A small image classifier, trained from scratch.
Model: 10.7M parameters, 40-pixel images, arch convformer, norm rmsnorm, activation swiglu, patch size [2, 2], depths [3, 6, 6], widths [80, 160, 320].
Training: adamw at rate 0.00079, batches of 64.
Data: trained on microscope photos of single blood and bone marrow cells, 97085 training examples, 7.8 epochs.
Rows from block 11 of a small image classifier, named by matrix and row number. Rows with one number belong to one neuron. Each number is 500 + 50 x the weight over its row's rms, rounded and kept within 0 to 999. All counts start at 0. Numbers have three digits each. After the name is the row's rms in percent of the matrix's.
Before each neuron's rows are labels from the 100 images, of 14976, where the neuron reaches its largest size: "strongest on" is what is common among them. Only what is clearly more common there than usual is listed. The data: microscope photos of single blood and bone marrow cells.
# gate: MLP gate (model.blocks.11.mlp.gate.weight, 960x320), inputs 0-79
# fc1: MLP up (model.blocks.11.mlp.fc1.weight, 960x320), inputs 0-79
# fc2: MLP down (model.blocks.11.mlp.fc2.weight, 320x960, transposed), outputs 0-79

strongest on: smear: peripheral blood
gate.112 252:474509540436597616545488445536448549499476503611526586497466550498633438452548632551453493557503484432621445496518561448450487533464456483513514603576522491579424516459491514558510537515487537540531451552576536482457554427443496600465551507
fc1.112 205:443491458359532543528553520497523467481504478579457426517393473455557419546469510555531499513530508507552493485550498487460470527502468520395461527539515445524506497464493496557509469472527504551449496510588501573464579455503420472561566467
fc2.112 182:459509475597459496498442457541446456452559477397585494467657515508429517587464454556520518519476502507429502464508450521543529537430572472499539425437456501447466496524552491514569500506540421502529551524456500558473546554543422479501437502

strongest on: smear: peripheral blood
gate.12 098:490523525445460554514543554507518591483601415582419566547626470517467440518566502457462489532583480448540549497498522557539535483567514440589467536423534500470446469512426506479439488486573450526530546462426450460468502613451562478523444481
fc1.12 093:508542566482481553409400414412554486483482435550482531481507577480503584452591572561427500554361525417520469512473552498628489578521577513598495500542510616448452483505416545526551513516572451527476580619491605366436500478544476534525464441
fc2.12 112:561461564562495454477581549440475451501500426438412470563524433490423527545515493415481481503577435530484466579515503520543475478529459484514583504402469563518475396527411491432503483463453460546536615540435498496469425565476507383552489489

strongest on: cell type: artefact
gate.736 091:545534539428494629525543508583465399535527538445533508474583500473537492475559429507508530531549511427555558517571498540480536544506611531491501527615521504532534606508624494505558496546540437498534455474471587491551584517501539488517527613
fc1.736 091:504568455437525548555441454486528462491430552512581458501481462494557472455506499482572525518424573458604539493527475432462497483374493506482447524523457513496566511444627488535483545504537510530466471462532501558478457344522446468527505525
fc2.736 094:516523448591467378502468574480550479495543478523516524464446469484547498466464519426438442454459487480531443488453528557444533507542554475513521532585445526491525379536479543515534480460499605562533548469413484445543499477619588464535464406

strongest on: smear: peripheral blood
gate.128 102:495501585558533519504631525530446476424470508468491523537486572435479488577482470522473502373491533523506499532517558496552557459465581532562641452438498594437527542535454505503544562543482409440553497561511514487516471502514516487489460590
fc1.128 104:464483581637475576577538459478587518536443420463473519497552500491419428505497538476417509555575476563432480524464521522456508419411389481534522453447525518503496515470523477417526557525463544428569544424455534526489543506510484507571474478
fc2.128 092:521498461426553454552470538487443464484573508457516542438472537490607373479532526462431524452459456464470494436486518457398524557585428470493394452503524451602488504445504499548426475551425595449479554498492554587454525456463451482443554492

strongest on: smear: peripheral blood
gate.312 140:556440532467567455513610541497529481500516495511435464566521433487575461508520425559509412443536490501511483560473529504492519540506511524424451465557434551483513521446569555553553452499526513553486528540522454466508486470587510525505556503
fc1.312 145:479594492580495495502461496532513557457466547470570512451612486490441507459528565448462458468476505464434476480543502447448528422458571471519416527447463491536560438568477460504609553530486495513600544383443495481539481591592411542480513479
fc2.312 147:555529502464547459548428407503537619502395606511476538428477480469459515472507496431469486496454456486486494428519511535414545449483560435575424524466515489503526510508484490452511578548410547517560504408498449479547444523518567577502416530

strongest on: smear: peripheral blood
gate.477 108:539570465551448403565456518488492465483501513375527475452488578469455551483477391572522545337474551434419449493531553501542439410521533515480554391399472518478548506509458478465550479584470527507519544407466559474578472595505488460473469454
fc1.477 112:548505563511446527370596533447534509518448446523475498491566571530561566532525472467555557505578522480554517535495428510555505609398444479530484499563462585457447654510569518523479481390459482538496431631488538542428531492497535453480546476
fc2.477 105:432481498539484620478476431485401495464440490551592570506545520518589557513499519570525468543462556478499451430430541423513521495533565447519488531514483490525475521534483523560606532415477425534683556493498525509501579570500405611467521505

strongest on: smear: peripheral blood
gate.609 079:534494595701525445553493538495520468414529555532515489499637535491438543592521519504485456472522544495447540613492552468574522423476571549516452459477474562506530402512621490486469442484493471462468606536502494524511462598564512429542508555
fc1.609 093:458407473539485597484553541454413552568593453551432442620555498435569536501585482503539521487507527538671465525569508506500492587441525501399473584554440529504503526442574513508555449470607479588496503499458538481493578493528510446541554471
fc2.609 093:522532539501546594519538471561476455495619493543559533557558551482573492577490509512462479432517485516534490571482512545565578458550515462470606600569489589520523449545458538466468554519540504544469481527457508478447449488487430544515428537

strongest on: smear: peripheral blood
gate.706 081:515493493402444486503486509492633503508580428559423543550573480541555503435537493549455509435517424551603512540506503477633507463415527446554437480495548521496503573444590519492451455542600484492541464484508463469538509561575489555517479471
fc1.706 085:523460395516456431491539464450484496467499450527499476613490507479520528432467437470502572563423471530590457481496454542513479587461532463489509461400479491570470556521621436452514439476554533541501530462545470499564509472525457505520546513
fc2.706 089:548451613415462468493502527532430566527465470511377494533402461479554488517591520516460488536487463459574424459448488521539446562504533478569565518456512497463450538414564490567478442506454486481493510531595529460501523385517438462527536525

strongest on: cell type: lymphocyte
gate.484 093:567611499653475515509613560482513434502448576460514469517459518476452461573458638468404523566470483478413482550489471523501475492622396487556514529431474491524469483507458440445601561469303550465492588511495535506532430566453578425498439551
fc1.484 090:484447506465525423445556490454501589457503465459354489477379529535515549396480458503607565528511501504461477559440495554517526535485396578566594567486521487513474487484438535476443503401572452375532457550430467506471463505422458534429433409
fc2.484 086:473527428481495473499539447503473532541499453524535526489509531489618550543437434529469523467525564513460411515477585543515485507511529599413463426427421493508430471528418505540466439588573485567458585535444535592474551543534402529463492423

strongest on: smear: peripheral blood
gate.703 150:463500581483609609485558516553431569466508484571492577524623555519563512475533529578535430552537527476583504516499593572535514539499526445539538591476484498438450526445419538582524541514472485503545571539531457471418575583521543545492487579
fc1.703 134:520545556649544560461473481474491477544437489465474514472537549510521601507575516411470452534481533481430475547430511500557478456547483460585530468469534535444583485566410478479582495537440494478460426507501542466526482515520525503466434487
fc2.703 106:501428548463572451461525572445474501564423496514378458549518391464482480473515455521433534440460461538453505611423565500488488506569487551501445477562514574530543469562401541436561480468466531560467513488457437466527456570526567476447516490

strongest on: smear: peripheral blood
gate.320 110:457455649606472389479488501528409535497426479453491523482487494464536550492565468498474481520503546495482486568527462578597464466352559466496541385438485606462521569464554452536510484527400400420450520569476521510473523539506511464518454449
fc1.320 111:520540470344572382457588566421528577494474473523391508510474452509455514459516458511479487511522533456523578544439526458448516550582584528488465464621492484505449435555471516481529520458482586570502514526459518406550569340519531535499518483
fc2.320 094:459482535399507418437504422484454546494545551451411488431559456500485527564487507587501488451487472473556516525481535493484492550481470431551477476448603556519452479556581518585407476431549528498495417481541445516455544408464444471439538462

strongest on: smear: peripheral blood
gate.109 096:438472430548511476530542536473567457510442543516463585466426545514441544479503504527543582442505459534438558521460474501661473488573549505489544551493455450539490572457452524452519482470470511482458533473500510504530455587501562480452455467
fc1.109 093:464455424530482451479465512392575583438487523597508471514362535530524549490494480431480478521411473521421537564501464474591442468450596541413519512470468556474490367474432482532573499503469490509428469519484467485507441491564454507442455414
fc2.109 093:523467483468461441522539569501488497460377492402461474470402584524437530535464492482473513445467491566491488428453446587593454563541530453504506419520502469473453515505563454467430421549412483482367566514549493537502484486529353424508451553

strongest on: smear: peripheral blood
gate.78 205:523529510445588508609540425552502539483510529624496480519423512522537367448498591530423452442524465511567479507526540466438536428546449532483485583570573450558560517447356533462505551615490573503503487437528499477543457514496541560507550549
fc1.78 173:416474413439496510459455466488518407495531453590587520529539499548483472553446546510590507577480512522548458472502538440448448625483511520429512505512491456583382452462456500648528507425541456475469513524534489601398602476468423489495532502
fc2.78 175:478464504571455530513506438540542521499515462451548484560600559511478541522509466531476511521527443522478491413540461549548538516466455507480523485469598404440490473488510460565435520484502469504481499563561444581491516487439475511546436507

strongest on: cell type: eosinophil
gate.54 085:564467523366468532516554528428432517541510459557491454501485484513443557439517532412445556493569523496622511520395543546530483466526505467469399531445543475420462443510426503412516495430527509528549515484463495472611439402515482507529409424
fc1.54 084:511540515549450553592452484502562510502547546566502478542461454539439427479466502467521462532559443536389545558546558484535567532487540579535511475468569424532572453542374451466478529555509461510496535426574487550519514594466520519541559528
fc2.54 090:556525586506511576534495475506507452500404452437509444514454471440594466510574497471410570421431502492447567564519527500460513412485516469501514442457514491469576613489508500551475569500343540514471451535441533511557570555475382468603466540

strongest on: cell type: eosinophil
gate.289 088:537530469449509443456441507432591493568328519569508494527483456522465512452499451462489466513510481495491576503515496473523452456442532478483487536494499491566574473566427524466433477525462522517568452467477489409528495405445588577524469430
fc1.289 083:451445492546521474566454482498439500488520474458469488533359488477572492497483464494512533583558435427523424521506508464618453576428475533547627482537491534459422539474436489586511497495484491504582542470527475497532507455596471400538463491
fc2.289 084:489530475571517476435525609423448498481493499525532550556467543371492533514519511466455464571510468498550529544461495525570499611544491483425481545576510540525506456458478519512454483403463524546511497530461503478411537467384575582571453580

strongest on: smear: peripheral blood
gate.324 076:532512553444482569460545479492442560500503511488526528516426423555426490434569467481475431468463487436456536529543551550475567481629442438517475480546474549363479471415376540473577497547469504444598540498376493393544424627528574516515457481
fc1.324 074:543536562453406460493520532522452522443516527432473449463420502573472432526534560495483539482481445526597494426517488448487456495509496516466548449445495533546516512491525461453484463519401385548540542563434551600491491515516496438512508505
fc2.324 073:454504536567401431511334436551411492554495530510402569459347507496597442487534497529584443586455501502516555453508506546487491559566545465519535534496591576550510493453493445571514489451528458475484556508450494482514450415544438476542500460

strongest on: smear: peripheral blood
gate.572 098:503458522497464490480484483458428546476477561473488478428563441542470610620522396491446484485516449447456509550500503533458534459423472497551518365467451515486485480509439473456554532500453436496459424543491459468530455563527649438484463506
fc1.572 107:497475459503551406493487472483481505477475474498428458497322504532512578490458551512519487507519525505546535554466479501530555578453551507496575398494423556488470515520513504527568451473491476489496510573467412484476526435554568485546481394
fc2.572 114:508480543542450440485459471527437539486487493470566521528446557535602479534546468579515476608438539436593491532509479561570550509433462434471518516449522511461403487504509552465485537448519511478550433630580549477425545424487540492504466528

strongest on: smear: peripheral blood; cell type: erythroblast
gate.656 079:530509530525579521559437430411591514443470524535583535522591440434442544569513441467483543652450564417494513571526566510466476479469388531516491509521507464477462443520450497496538531451534510483491474581518502541383584539489517502484499553
fc1.656 079:466551502721493479458455543451456546508469635615539513559543538528468564586571501495469570471497514503406541536493551472532615487410485450504501545489474504562455456584417458513530496475478471506509434403558464445424521477536488473454514470
fc2.656 081:460559398498428397471507566498521551456500448501448478464432503503431500507442477402564379417572548545443571480524508568475541474465595582486483475476512487525505518500412460427484511519407427498440468450468487514523507546549532543556422595

strongest on: smear: peripheral blood
gate.490 081:536563562560526595585464576424557526435434512444561529498623566482354500461575400508529495435454547520493482545539525502557475411408508544565490489504471469429509564472485434444577454552436530488529463467503607438519477575511555527469490497
fc1.490 078:528553446565461430438439471502511443490478441493577543492585508563539654548489464405528543514503479465476523440490468442548457543526550551570580495548431495502465465558507558504486565515571443384503491529527505404521431460511468555513545500
fc2.490 090:532537535585508561423483491615498484495522487635633478444597505528536521508587502590555525567520517564504475557462515562547474510495557567506503635533482521443510520554563487531554471426539529531466525480484545542457507518555445530487453550

strongest on: cell type: eosinophil
gate.58 087:488535565427448542481539510449480342473595526412529541548666501453552552441491495453461522504535464473573500540480508540523433479492446478575553510567517612512484558468453538454527546571609509388501531511477541460503513466533508384489528479
fc1.58 082:409406544455497536436556505514464562497441407519495562422520499556506477477490495485537445515443564459490525527479522587483481546514593454537575385499497510490444599440644568529499511516409410441517599555510412473437600476498546452483393508
fc2.58 092:467417521519480498508558432506497498483445444443458542537579422545517509468537500519504446563573402556534520584531427516492484577477509445528561460446500524488453513480500488494490507507490479448447519545430436459407634503436550487555414511