{
  "arch": "convformer",
  "model": "image classifier",
  "dataset": "microscope photos of single blood and bone marrow cells",
  "train_examples": 97085,
  "image_size": 40,
  "crop_scale_min": 0.7,
  "horizontal_flip": true,
  "translate": 0.12,
  "color_jitter": 0.1,
  "cutout": 0.25,
  "targets": ["smear"],
  "num_classes": 2,
  "norm": "rmsnorm",
  "norm_position": "pre",
  "activation": "swiglu",
  "mlp_ratio": 3,
  "parallel_block": false,
  "inner_norm": false,
  "patch_size": [2, 2],
  "depths": [3, 6, 6],
  "widths": [80, 160, 320],
  "kernel_size": 5,
  "mixing": "cutmix",
  "label_smoothing": 0.05,
  "loss": "cross_entropy",
  "init": "trunc_normal_002",
  "residual_init": "none",
  "optimizer": "adamw",
  "lr": 0.00079,
  "beta1": 0.9,
  "beta2": 0.98,
  "eps": 1e-08,
  "grad_clip": 3.0,
  "steps": 11900,
  "batch_size": 64,
  "epochs": 7.8,
  "lr_schedule": "cosine",
  "final_lr_fraction": 0,
  "warmup_steps": 590,
  "weight_decay": 0.4
}
Rows from block 10 of a small image classifier, named by matrix and row number. Rows with one number belong to one neuron. Each number is 50 + 15 x the weight over its row's rms, rounded and kept within 0 to 99. All counts start at 0. After the name is the row's rms in percent of the matrix's.
After each neuron's rows are labels from the 100 images, of 14976, where the neuron reaches its largest size: "responds to" is what is common among them; "peak at" is the part of the image that holds the peak. Only what is clearly more common there than usual is listed. The data: microscope photos of single blood and bone marrow cells.
# gate: MLP gate (model.blocks.10.mlp.gate.weight, 960x320), inputs 214-319
# fc1: MLP up (model.blocks.10.mlp.fc1.weight, 960x320), inputs 214-319
# fc2: MLP down (model.blocks.10.mlp.fc2.weight, 320x960, transposed), outputs 214-319

gate.665 365:65 33 39 47 25 82 48 55 48 33 43 34 27 77 43 39 48 30 57 28 20 55 59 58 66 59 50 35 58 64 81 68 43 52 32 66 47 44 58 66 66 76 44 38 62 63 46 82 20 34 64 51 62 53 37 61 50 68 54 94 49 63 60 53 41 60 44 55 39 67 59 46 37 56 44 61 70 56 39 60 58 53 52 34 30 68 38 45 63 41 35 20 40 40 71 24 28 43 78 44 47 39 82 56 42 77
fc1.665 334:45 79 43 76 64 20 55 49 53 50 51 66 65 46 45 78 50 84 46 59 74 40 35 50 46 54 61 48 52 28 38 52 54 60 70 25 43 59 59 39 51 40 44 65 37 51 61 37 71 52 43 71 53 51 43 26 62 15 66 33 50 50 45 48 59 41 53 55 74 33 59 34 54 49 75 55 50 53 44 30 57 55 64 47 55 41 44 64 27 45 78 62 42 61 20 96 73 89 29 67 31 64 21 62 83 28
fc2.665 289:69 31 63 32 42 72 52 40 60 32 54 59 41 36 61 30 55 19 43 40 06 54 54 42 51 45 43 46 42 42 51 42 53 50 44 57 61 45 50 55 39 57 63 71 59 41 25 47 38 24 56 34 42 47 55 67 32 88 30 59 47 40 34 51 55 67 39 37 17 56 35 68 47 56 21 54 42 48 58 54 49 60 24 35 42 65 61 55 56 62 15 51 60 29 80 16 20 25 60 24 74 62 60 42 21 79
responds to: cell type: artefact
peak at: centre

gate.507 088:50 42 51 54 65 34 45 42 75 27 41 45 61 41 37 69 52 52 61 66 47 55 73 65 43 52 63 58 41 47 48 61 42 41 66 55 29 24 29 52 38 61 63 55 23 39 63 37 83 41 41 30 17 32 53 93 29 68 59 52 42 54 76 38 68 36 35 47 18 27 35 60 53 71 66 55 55 63 47 25 58 77 49 38 45 49 43 31 76 56 56 32 59 29 60 67 98 50 40 38 54 56 60 46 02 54
fc1.507 081:66 59 62 47 81 55 24 65 37 37 67 50 52 51 63 21 57 36 48 48 18 44 36 41 35 57 74 60 46 73 21 28 51 58 70 27 54 56 39 62 11 48 48 43 43 56 36 19 67 43 47 44 79 61 59 67 56 51 44 45 40 69 55 51 54 29 51 52 64 46 43 52 70 38 27 68 48 51 56 70 35 70 33 71 23 56 36 42 41 46 81 55 53 47 86 38 36 53 32 48 65 50 54 39 51 71
fc2.507 086:66 84 53 62 64 54 42 40 48 35 51 48 61 35 65 48 38 64 38 55 60 54 51 37 23 64 52 58 27 42 48 37 57 54 60 54 46 29 51 69 22 55 65 64 31 50 62 37 76 28 57 40 35 61 54 68 32 33 32 79 40 60 43 60 57 50 55 53 62 32 51 55 51 44 59 38 50 55 44 59 48 80 46 34 65 56 56 38 43 61 65 57 50 39 47 57 70 87 57 63 67 40 62 47 30 90
responds to: smear: peripheral blood
peak at: centre

gate.12 392:58 14 61 39 37 85 52 49 48 40 48 30 33 61 52 31 50 22 53 43 18 64 63 52 59 45 24 44 43 59 60 48 46 35 35 79 65 28 38 60 50 64 58 45 62 43 40 67 31 28 58 33 42 46 50 80 34 79 40 74 47 48 47 48 48 63 51 43 27 63 45 65 44 64 29 56 52 48 58 64 44 59 36 45 35 58 58 40 69 57 28 36 58 37 77 20 32 24 75 34 65 48 72 42 20 75
fc1.12 345:63 27 46 42 11 86 50 49 44 40 51 33 18 79 37 41 53 32 52 35 29 61 53 58 73 60 47 41 60 67 82 69 51 42 32 69 56 48 53 62 56 68 43 46 57 61 48 80 23 44 62 44 55 47 35 68 39 66 47 80 47 54 66 45 49 72 48 48 37 66 54 53 49 60 38 48 57 59 42 66 51 48 53 47 37 60 48 53 68 44 40 29 47 46 67 34 38 33 86 39 57 40 79 50 31 78
fc2.12 323:34 62 39 67 50 35 41 60 29 62 38 41 53 68 44 49 51 75 57 47 72 37 51 59 65 61 60 56 61 63 53 75 44 52 48 38 18 58 59 45 75 50 42 28 58 58 74 51 47 75 52 72 60 63 41 23 76 19 75 46 60 69 73 65 34 42 65 63 75 46 66 43 40 28 62 35 54 56 40 47 45 39 61 55 64 48 38 55 48 37 76 46 41 64 28 78 71 63 47 71 30 25 42 59 76 31
responds to: smear: peripheral blood; cell type: segmented neutrophil; cell type: myeloblast
peak at: top left

gate.369 086:43 36 51 64 35 40 69 49 31 29 28 48 45 65 62 37 74 62 43 36 48 75 61 71 41 45 52 39 32 58 47 53 64 51 49 39 39 51 23 36 30 57 55 59 44 36 55 64 76 73 53 47 27 51 39 83 49 58 54 50 48 42 37 47 45 60 52 34 26 71 40 87 71 98 29 55 66 48 50 61 64 47 55 67 22 48 64 41 29 56 33 21 51 25 41 28 42 37 41 86 51 54 87 51 38 48
fc1.369 095:49 34 69 30 15 74 57 38 39 33 64 00 42 37 69 79 57 36 53 56 52 46 72 51 64 43 48 07 48 74 53 66 51 56 33 82 44 48 19 66 54 64 55 47 42 34 52 47 59 71 69 74 26 51 51 60 51 67 67 42 48 55 56 47 42 58 70 48 55 54 27 60 46 46 70 48 38 20 62 47 36 32 64 50 48 51 53 42 42 57 53 31 58 47 71 55 65 39 60 56 61 62 47 58 43 39
fc2.369 101:72 23 40 49 42 62 62 47 38 68 59 54 36 42 51 60 67 43 52 56 21 46 42 63 76 59 37 48 63 66 52 49 40 39 42 66 00 57 63 24 69 35 48 26 65 52 59 50 66 55 61 35 39 66 41 55 60 60 42 40 46 48 89 43 28 68 45 41 48 62 69 49 33 25 37 30 45 59 51 37 64 34 48 59 49 38 67 78 45 49 37 53 47 50 94 39 64 37 56 16 61 43 30 44 33 50
responds to: smear: peripheral blood
peak at: top left

gate.551 067:51 49 56 83 68 38 59 55 54 42 62 65 42 40 48 66 40 57 41 41 49 47 54 45 27 70 28 71 47 63 33 36 57 56 52 58 59 52 18 49 31 41 47 24 58 64 47 55 63 55 58 47 52 53 65 45 56 41 80 48 60 71 41 58 82 45 66 61 34 44 60 31 62 44 61 65 81 86 34 59 31 61 68 52 33 70 22 62 38 34 49 72 40 53 43 55 28 62 35 60 66 65 37 51 37 41
fc1.551 064:47 52 32 54 45 59 57 55 44 61 52 70 30 45 36 19 81 65 52 52 33 53 43 78 57 52 55 57 40 45 39 82 40 45 50 24 65 65 53 63 57 52 50 45 65 80 43 53 53 54 39 81 41 63 33 34 40 70 37 64 34 36 78 46 49 61 38 45 23 58 71 69 53 58 66 26 42 56 40 58 42 56 58 66 54 35 59 59 46 61 46 63 34 37 71 51 60 63 62 61 71 48 82 50 17 64
fc2.551 070:14 36 60 72 76 71 43 27 44 46 30 44 44 64 52 48 49 75 57 35 71 52 67 36 36 41 44 45 31 40 28 54 69 36 36 38 51 77 58 49 47 54 59 67 36 39 31 59 42 50 52 41 22 59 20 56 46 53 47 55 31 45 19 38 54 47 48 62 38 60 48 24 47 56 32 47 67 66 47 47 71 62 47 37 51 41 40 34 16 54 30 71 53 63 41 58 70 61 36 61 54 65 46 42 46 52
responds to: smear: peripheral blood
peak at: top left

gate.524 078:44 77 50 43 32 70 58 69 43 43 49 74 51 84 33 47 71 73 31 45 27 77 46 52 32 53 51 49 44 65 33 33 49 55 36 81 23 43 48 55 35 36 54 34 25 50 56 45 21 99 43 31 67 56 58 39 71 53 23 00 61 57 23 39 40 58 54 52 42 39 58 87 72 64 33 72 63 50 62 43 56 59 49 46 42 48 49 75 76 46 60 47 49 41 36 27 66 45 64 62 56 55 67 56 38 20
fc1.524 085:58 50 35 62 60 22 49 28 56 37 46 69 63 60 38 71 41 46 42 36 54 61 62 63 34 60 48 42 69 40 56 50 51 65 64 44 70 43 60 40 41 68 38 53 63 37 51 47 46 41 50 62 60 34 61 41 39 55 42 79 47 62 46 58 62 50 45 49 51 73 45 62 52 61 61 80 40 57 39 59 48 61 58 36 48 51 45 55 52 73 34 51 43 59 38 56 24 90 51 37 42 33 56 48 57 66
fc2.524 079:45 56 43 76 47 29 63 38 56 79 43 71 65 71 35 62 55 53 43 46 53 50 44 48 31 67 54 51 38 60 38 55 44 52 63 49 92 63 32 28 56 61 47 52 50 36 58 27 47 59 48 58 54 34 60 40 36 48 23 63 55 31 35 47 43 34 65 59 54 65 54 59 44 43 73 60 58 64 41 46 62 09 55 60 10 38 50 46 53 53 52 28 58 72 52 39 47 24 41 72 69 55 42 42 52 60
responds to: cell type: lymphocyte
peak at: bottom left

gate.253 089:64 86 48 63 66 55 54 60 80 51 64 60 53 38 54 57 69 95 40 52 86 46 49 43 44 60 91 44 27 42 39 27 44 50 38 70 78 82 43 24 58 39 56 42 29 52 50 58 81 60 44 67 32 63 61 54 41 34 58 62 29 37 31 45 31 29 49 41 23 40 46 47 33 64 75 36 58 31 35 45 51 44 26 52 25 47 63 54 62 54 43 50 68 57 47 33 43 68 51 50 55 45 26 43 72 56
fc1.253 082:38 52 47 78 55 55 50 57 49 49 58 32 39 45 49 75 46 54 59 55 64 54 72 52 49 60 60 67 57 74 78 45 38 45 21 59 60 31 65 75 53 52 62 60 48 41 60 55 51 76 55 61 36 33 72 40 53 44 47 40 37 46 49 64 23 53 56 42 52 70 59 65 23 15 56 39 66 60 74 49 48 30 36 55 52 61 59 63 94 62 55 12 58 71 42 43 74 36 61 41 58 44 57 34 49 19
fc2.253 095:82 55 50 40 40 54 48 53 55 52 39 60 23 24 40 83 59 16 51 42 58 39 18 44 60 55 28 59 59 32 51 46 53 65 26 52 68 72 60 39 25 44 47 48 41 51 35 52 46 42 45 67 46 16 73 64 32 25 47 32 51 56 45 71 46 69 40 48 30 42 53 57 55 50 49 58 31 46 40 45 12 52 56 67 67 50 56 68 41 32 54 69 51 28 92 45 53 64 51 35 57 67 29 53 36 36
responds to: smear: peripheral blood
peak at: top left

gate.723 434:60 28 56 31 40 67 53 54 49 42 43 42 37 55 51 24 45 18 53 41 13 57 58 50 49 46 36 44 47 57 54 48 43 35 36 77 68 36 41 52 57 64 54 47 63 42 41 65 31 32 55 30 44 51 52 78 36 85 37 82 49 46 44 54 43 59 52 43 24 66 47 62 49 61 19 50 50 44 54 58 43 53 30 50 29 58 59 42 70 53 15 29 58 35 80 10 24 22 69 31 67 44 72 38 20 75
fc1.723 381:38 61 57 59 77 14 55 50 58 55 45 68 79 21 64 51 47 65 40 69 65 42 48 43 29 39 48 53 43 25 20 32 51 48 69 33 56 54 49 30 35 30 58 59 35 40 57 14 79 48 32 48 43 41 61 40 54 31 60 23 53 46 41 44 63 32 57 55 56 32 44 45 58 60 58 53 53 47 59 37 52 52 46 60 56 31 53 46 33 58 60 67 51 63 36 71 61 57 16 62 40 59 22 49 63 24
fc2.723 350:72 30 63 40 55 68 56 47 70 26 59 56 48 34 62 43 57 19 53 37 21 57 51 46 39 35 39 43 36 36 44 33 53 59 49 74 75 41 48 54 36 54 62 67 46 38 35 52 55 26 50 33 34 44 59 76 31 81 44 63 48 44 21 41 59 59 36 35 34 53 36 69 56 75 38 61 54 34 61 50 60 65 29 33 35 52 66 41 58 65 26 45 65 27 81 25 29 36 46 28 51 69 63 35 36 66
responds to: cell type: artefact
peak at: centre

gate.154 071:65 26 55 59 55 99 18 50 33 64 52 56 51 35 42 40 31 64 59 39 68 36 42 43 48 47 60 48 52 39 30 37 53 56 57 38 60 68 50 45 42 43 58 29 54 27 65 62 56 44 29 29 57 60 54 32 60 40 56 35 48 49 99 31 31 52 58 45 61 36 66 44 71 53 47 40 32 30 53 64 56 55 72 48 60 40 35 69 44 43 61 36 53 38 70 30 74 39 38 40 47 47 62 47 55 32
fc1.154 081:49 28 50 45 39 60 42 44 38 63 71 44 41 42 36 61 52 60 36 54 44 48 41 35 71 75 33 99 56 66 68 68 52 38 45 65 45 43 20 74 53 71 52 70 40 29 53 80 65 84 58 44 44 41 38 23 59 51 47 42 48 35 48 80 49 52 75 45 33 40 56 74 54 19 56 32 48 48 59 53 44 78 34 54 53 48 57 39 25 56 39 67 24 44 26 34 57 26 48 75 72 55 72 44 32 24
fc2.154 080:64 31 61 44 43 64 23 46 44 48 47 49 45 59 58 83 47 88 41 32 79 57 45 41 65 49 75 28 51 64 75 51 50 92 73 42 55 61 46 54 31 69 39 44 35 51 41 55 66 63 45 43 50 39 46 68 40 61 39 70 61 41 61 25 44 55 63 55 60 38 62 73 44 61 50 55 37 40 70 47 55 54 34 43 59 64 49 52 37 69 55 55 57 46 50 42 52 54 48 41 50 55 80 50 52 73
responds to: smear: peripheral blood
peak at: top left

gate.686 081:35 37 36 37 56 74 31 56 42 62 74 53 43 59 36 44 44 70 44 41 37 39 45 67 38 53 72 58 81 73 30 63 37 45 61 38 58 91 46 73 42 75 40 32 65 50 56 56 56 72 33 47 44 45 46 53 32 47 50 52 53 54 38 63 61 43 31 42 64 53 55 64 84 23 38 52 32 36 46 50 35 58 39 67 45 33 44 62 58 37 25 61 58 42 73 35 44 64 38 64 39 42 26 76 59 56
fc1.686 094:61 00 45 58 61 86 28 71 81 50 53 59 52 38 66 78 72 33 62 30 65 52 59 50 57 53 55 36 61 55 44 31 61 52 73 50 27 40 54 56 32 50 62 47 47 43 65 48 57 49 32 24 50 73 61 39 59 56 52 36 40 65 99 39 30 36 21 47 70 53 60 54 74 69 80 36 55 45 59 46 62 64 40 54 60 36 56 40 58 57 55 61 55 26 61 33 62 67 46 51 38 51 77 40 60 33
fc2.686 083:24 45 53 57 64 34 71 55 19 68 83 35 74 47 36 27 46 34 50 58 55 74 48 72 24 53 51 58 51 65 23 40 49 59 46 45 58 73 30 17 46 47 58 45 36 51 43 21 97 68 33 62 74 76 55 47 65 58 32 62 38 37 09 55 45 66 72 43 30 44 64 54 52 65 52 48 46 49 45 43 45 25 26 70 27 44 49 43 56 45 63 31 72 55 54 32 37 58 59 51 41 53 48 48 30 50
responds to: smear: peripheral blood
peak at: centre

gate.40 078:45 90 60 51 67 62 48 32 44 57 51 60 52 32 43 38 68 62 38 25 58 67 50 69 39 52 53 57 43 53 44 65 44 39 52 32 64 70 29 65 59 44 65 16 56 46 79 57 76 71 44 75 83 43 54 45 44 42 55 71 42 52 16 56 41 56 33 50 54 52 53 58 68 48 62 42 57 45 37 60 47 54 45 34 51 50 64 49 66 46 41 56 44 68 55 00 48 49 49 41 33 53 55 28 68 50
fc1.40 076:53 79 41 55 58 52 55 65 49 41 48 31 33 35 47 27 57 92 60 40 44 63 60 65 48 63 63 43 58 55 34 50 48 70 42 66 81 45 56 43 59 71 49 24 53 47 72 58 71 61 64 47 46 18 54 52 50 51 51 40 57 72 28 44 60 49 47 49 67 65 41 84 75 51 55 00 38 26 30 52 77 56 55 42 18 80 59 73 76 34 66 43 59 61 63 06 57 59 81 27 42 38 53 37 45 58
fc2.40 078:14 49 49 59 79 55 43 06 56 36 17 48 77 33 53 33 26 36 35 48 59 45 52 74 65 55 42 74 53 64 62 54 62 29 55 48 75 35 51 40 39 69 58 38 55 33 21 31 48 51 51 54 21 30 52 56 40 51 47 64 22 59 51 54 54 28 51 49 29 50 37 58 68 37 69 76 51 50 38 53 40 69 21 63 58 61 48 32 77 40 42 36 60 75 18 66 55 35 25 62 48 45 46 41 21 61
responds to: smear: peripheral blood
peak at: top left

gate.495 077:58 53 49 48 55 75 68 53 44 47 59 40 38 36 57 67 60 00 44 49 96 44 51 45 34 64 50 84 52 34 40 48 58 49 57 22 20 62 53 54 44 31 57 22 83 44 37 53 25 49 53 78 56 71 38 40 62 42 42 20 61 36 51 73 36 28 63 72 75 59 46 54 44 49 51 63 48 66 44 71 36 33 43 58 35 60 45 56 52 40 65 06 51 29 29 58 53 42 39 45 61 61 50 56 41 25
fc1.495 074:59 93 47 27 54 51 37 52 50 62 47 55 46 72 59 66 56 44 38 61 27 34 44 30 58 44 70 52 53 67 58 83 08 53 52 49 73 79 55 56 26 45 37 72 51 52 59 53 60 57 38 41 65 57 38 47 39 50 49 54 33 36 29 62 33 59 53 72 57 20 44 44 71 43 38 38 48 39 47 37 53 50 84 47 55 60 43 45 29 49 50 59 47 60 74 55 31 28 39 43 55 69 57 55 60 66
fc2.495 065:45 68 59 63 45 73 22 63 57 46 47 42 22 44 52 92 65 69 48 58 72 64 42 36 56 59 22 30 60 64 57 25 43 85 54 18 31 57 56 64 41 43 34 66 71 40 51 74 35 39 52 39 22 54 47 27 56 82 25 69 70 26 27 59 41 50 48 51 71 52 42 45 29 33 43 56 58 31 46 44 41 87 46 58 53 51 50 30 35 51 56 70 69 42 50 08 59 65 49 56 51 47 50 63 39 22
responds to: smear: peripheral blood
peak at: top left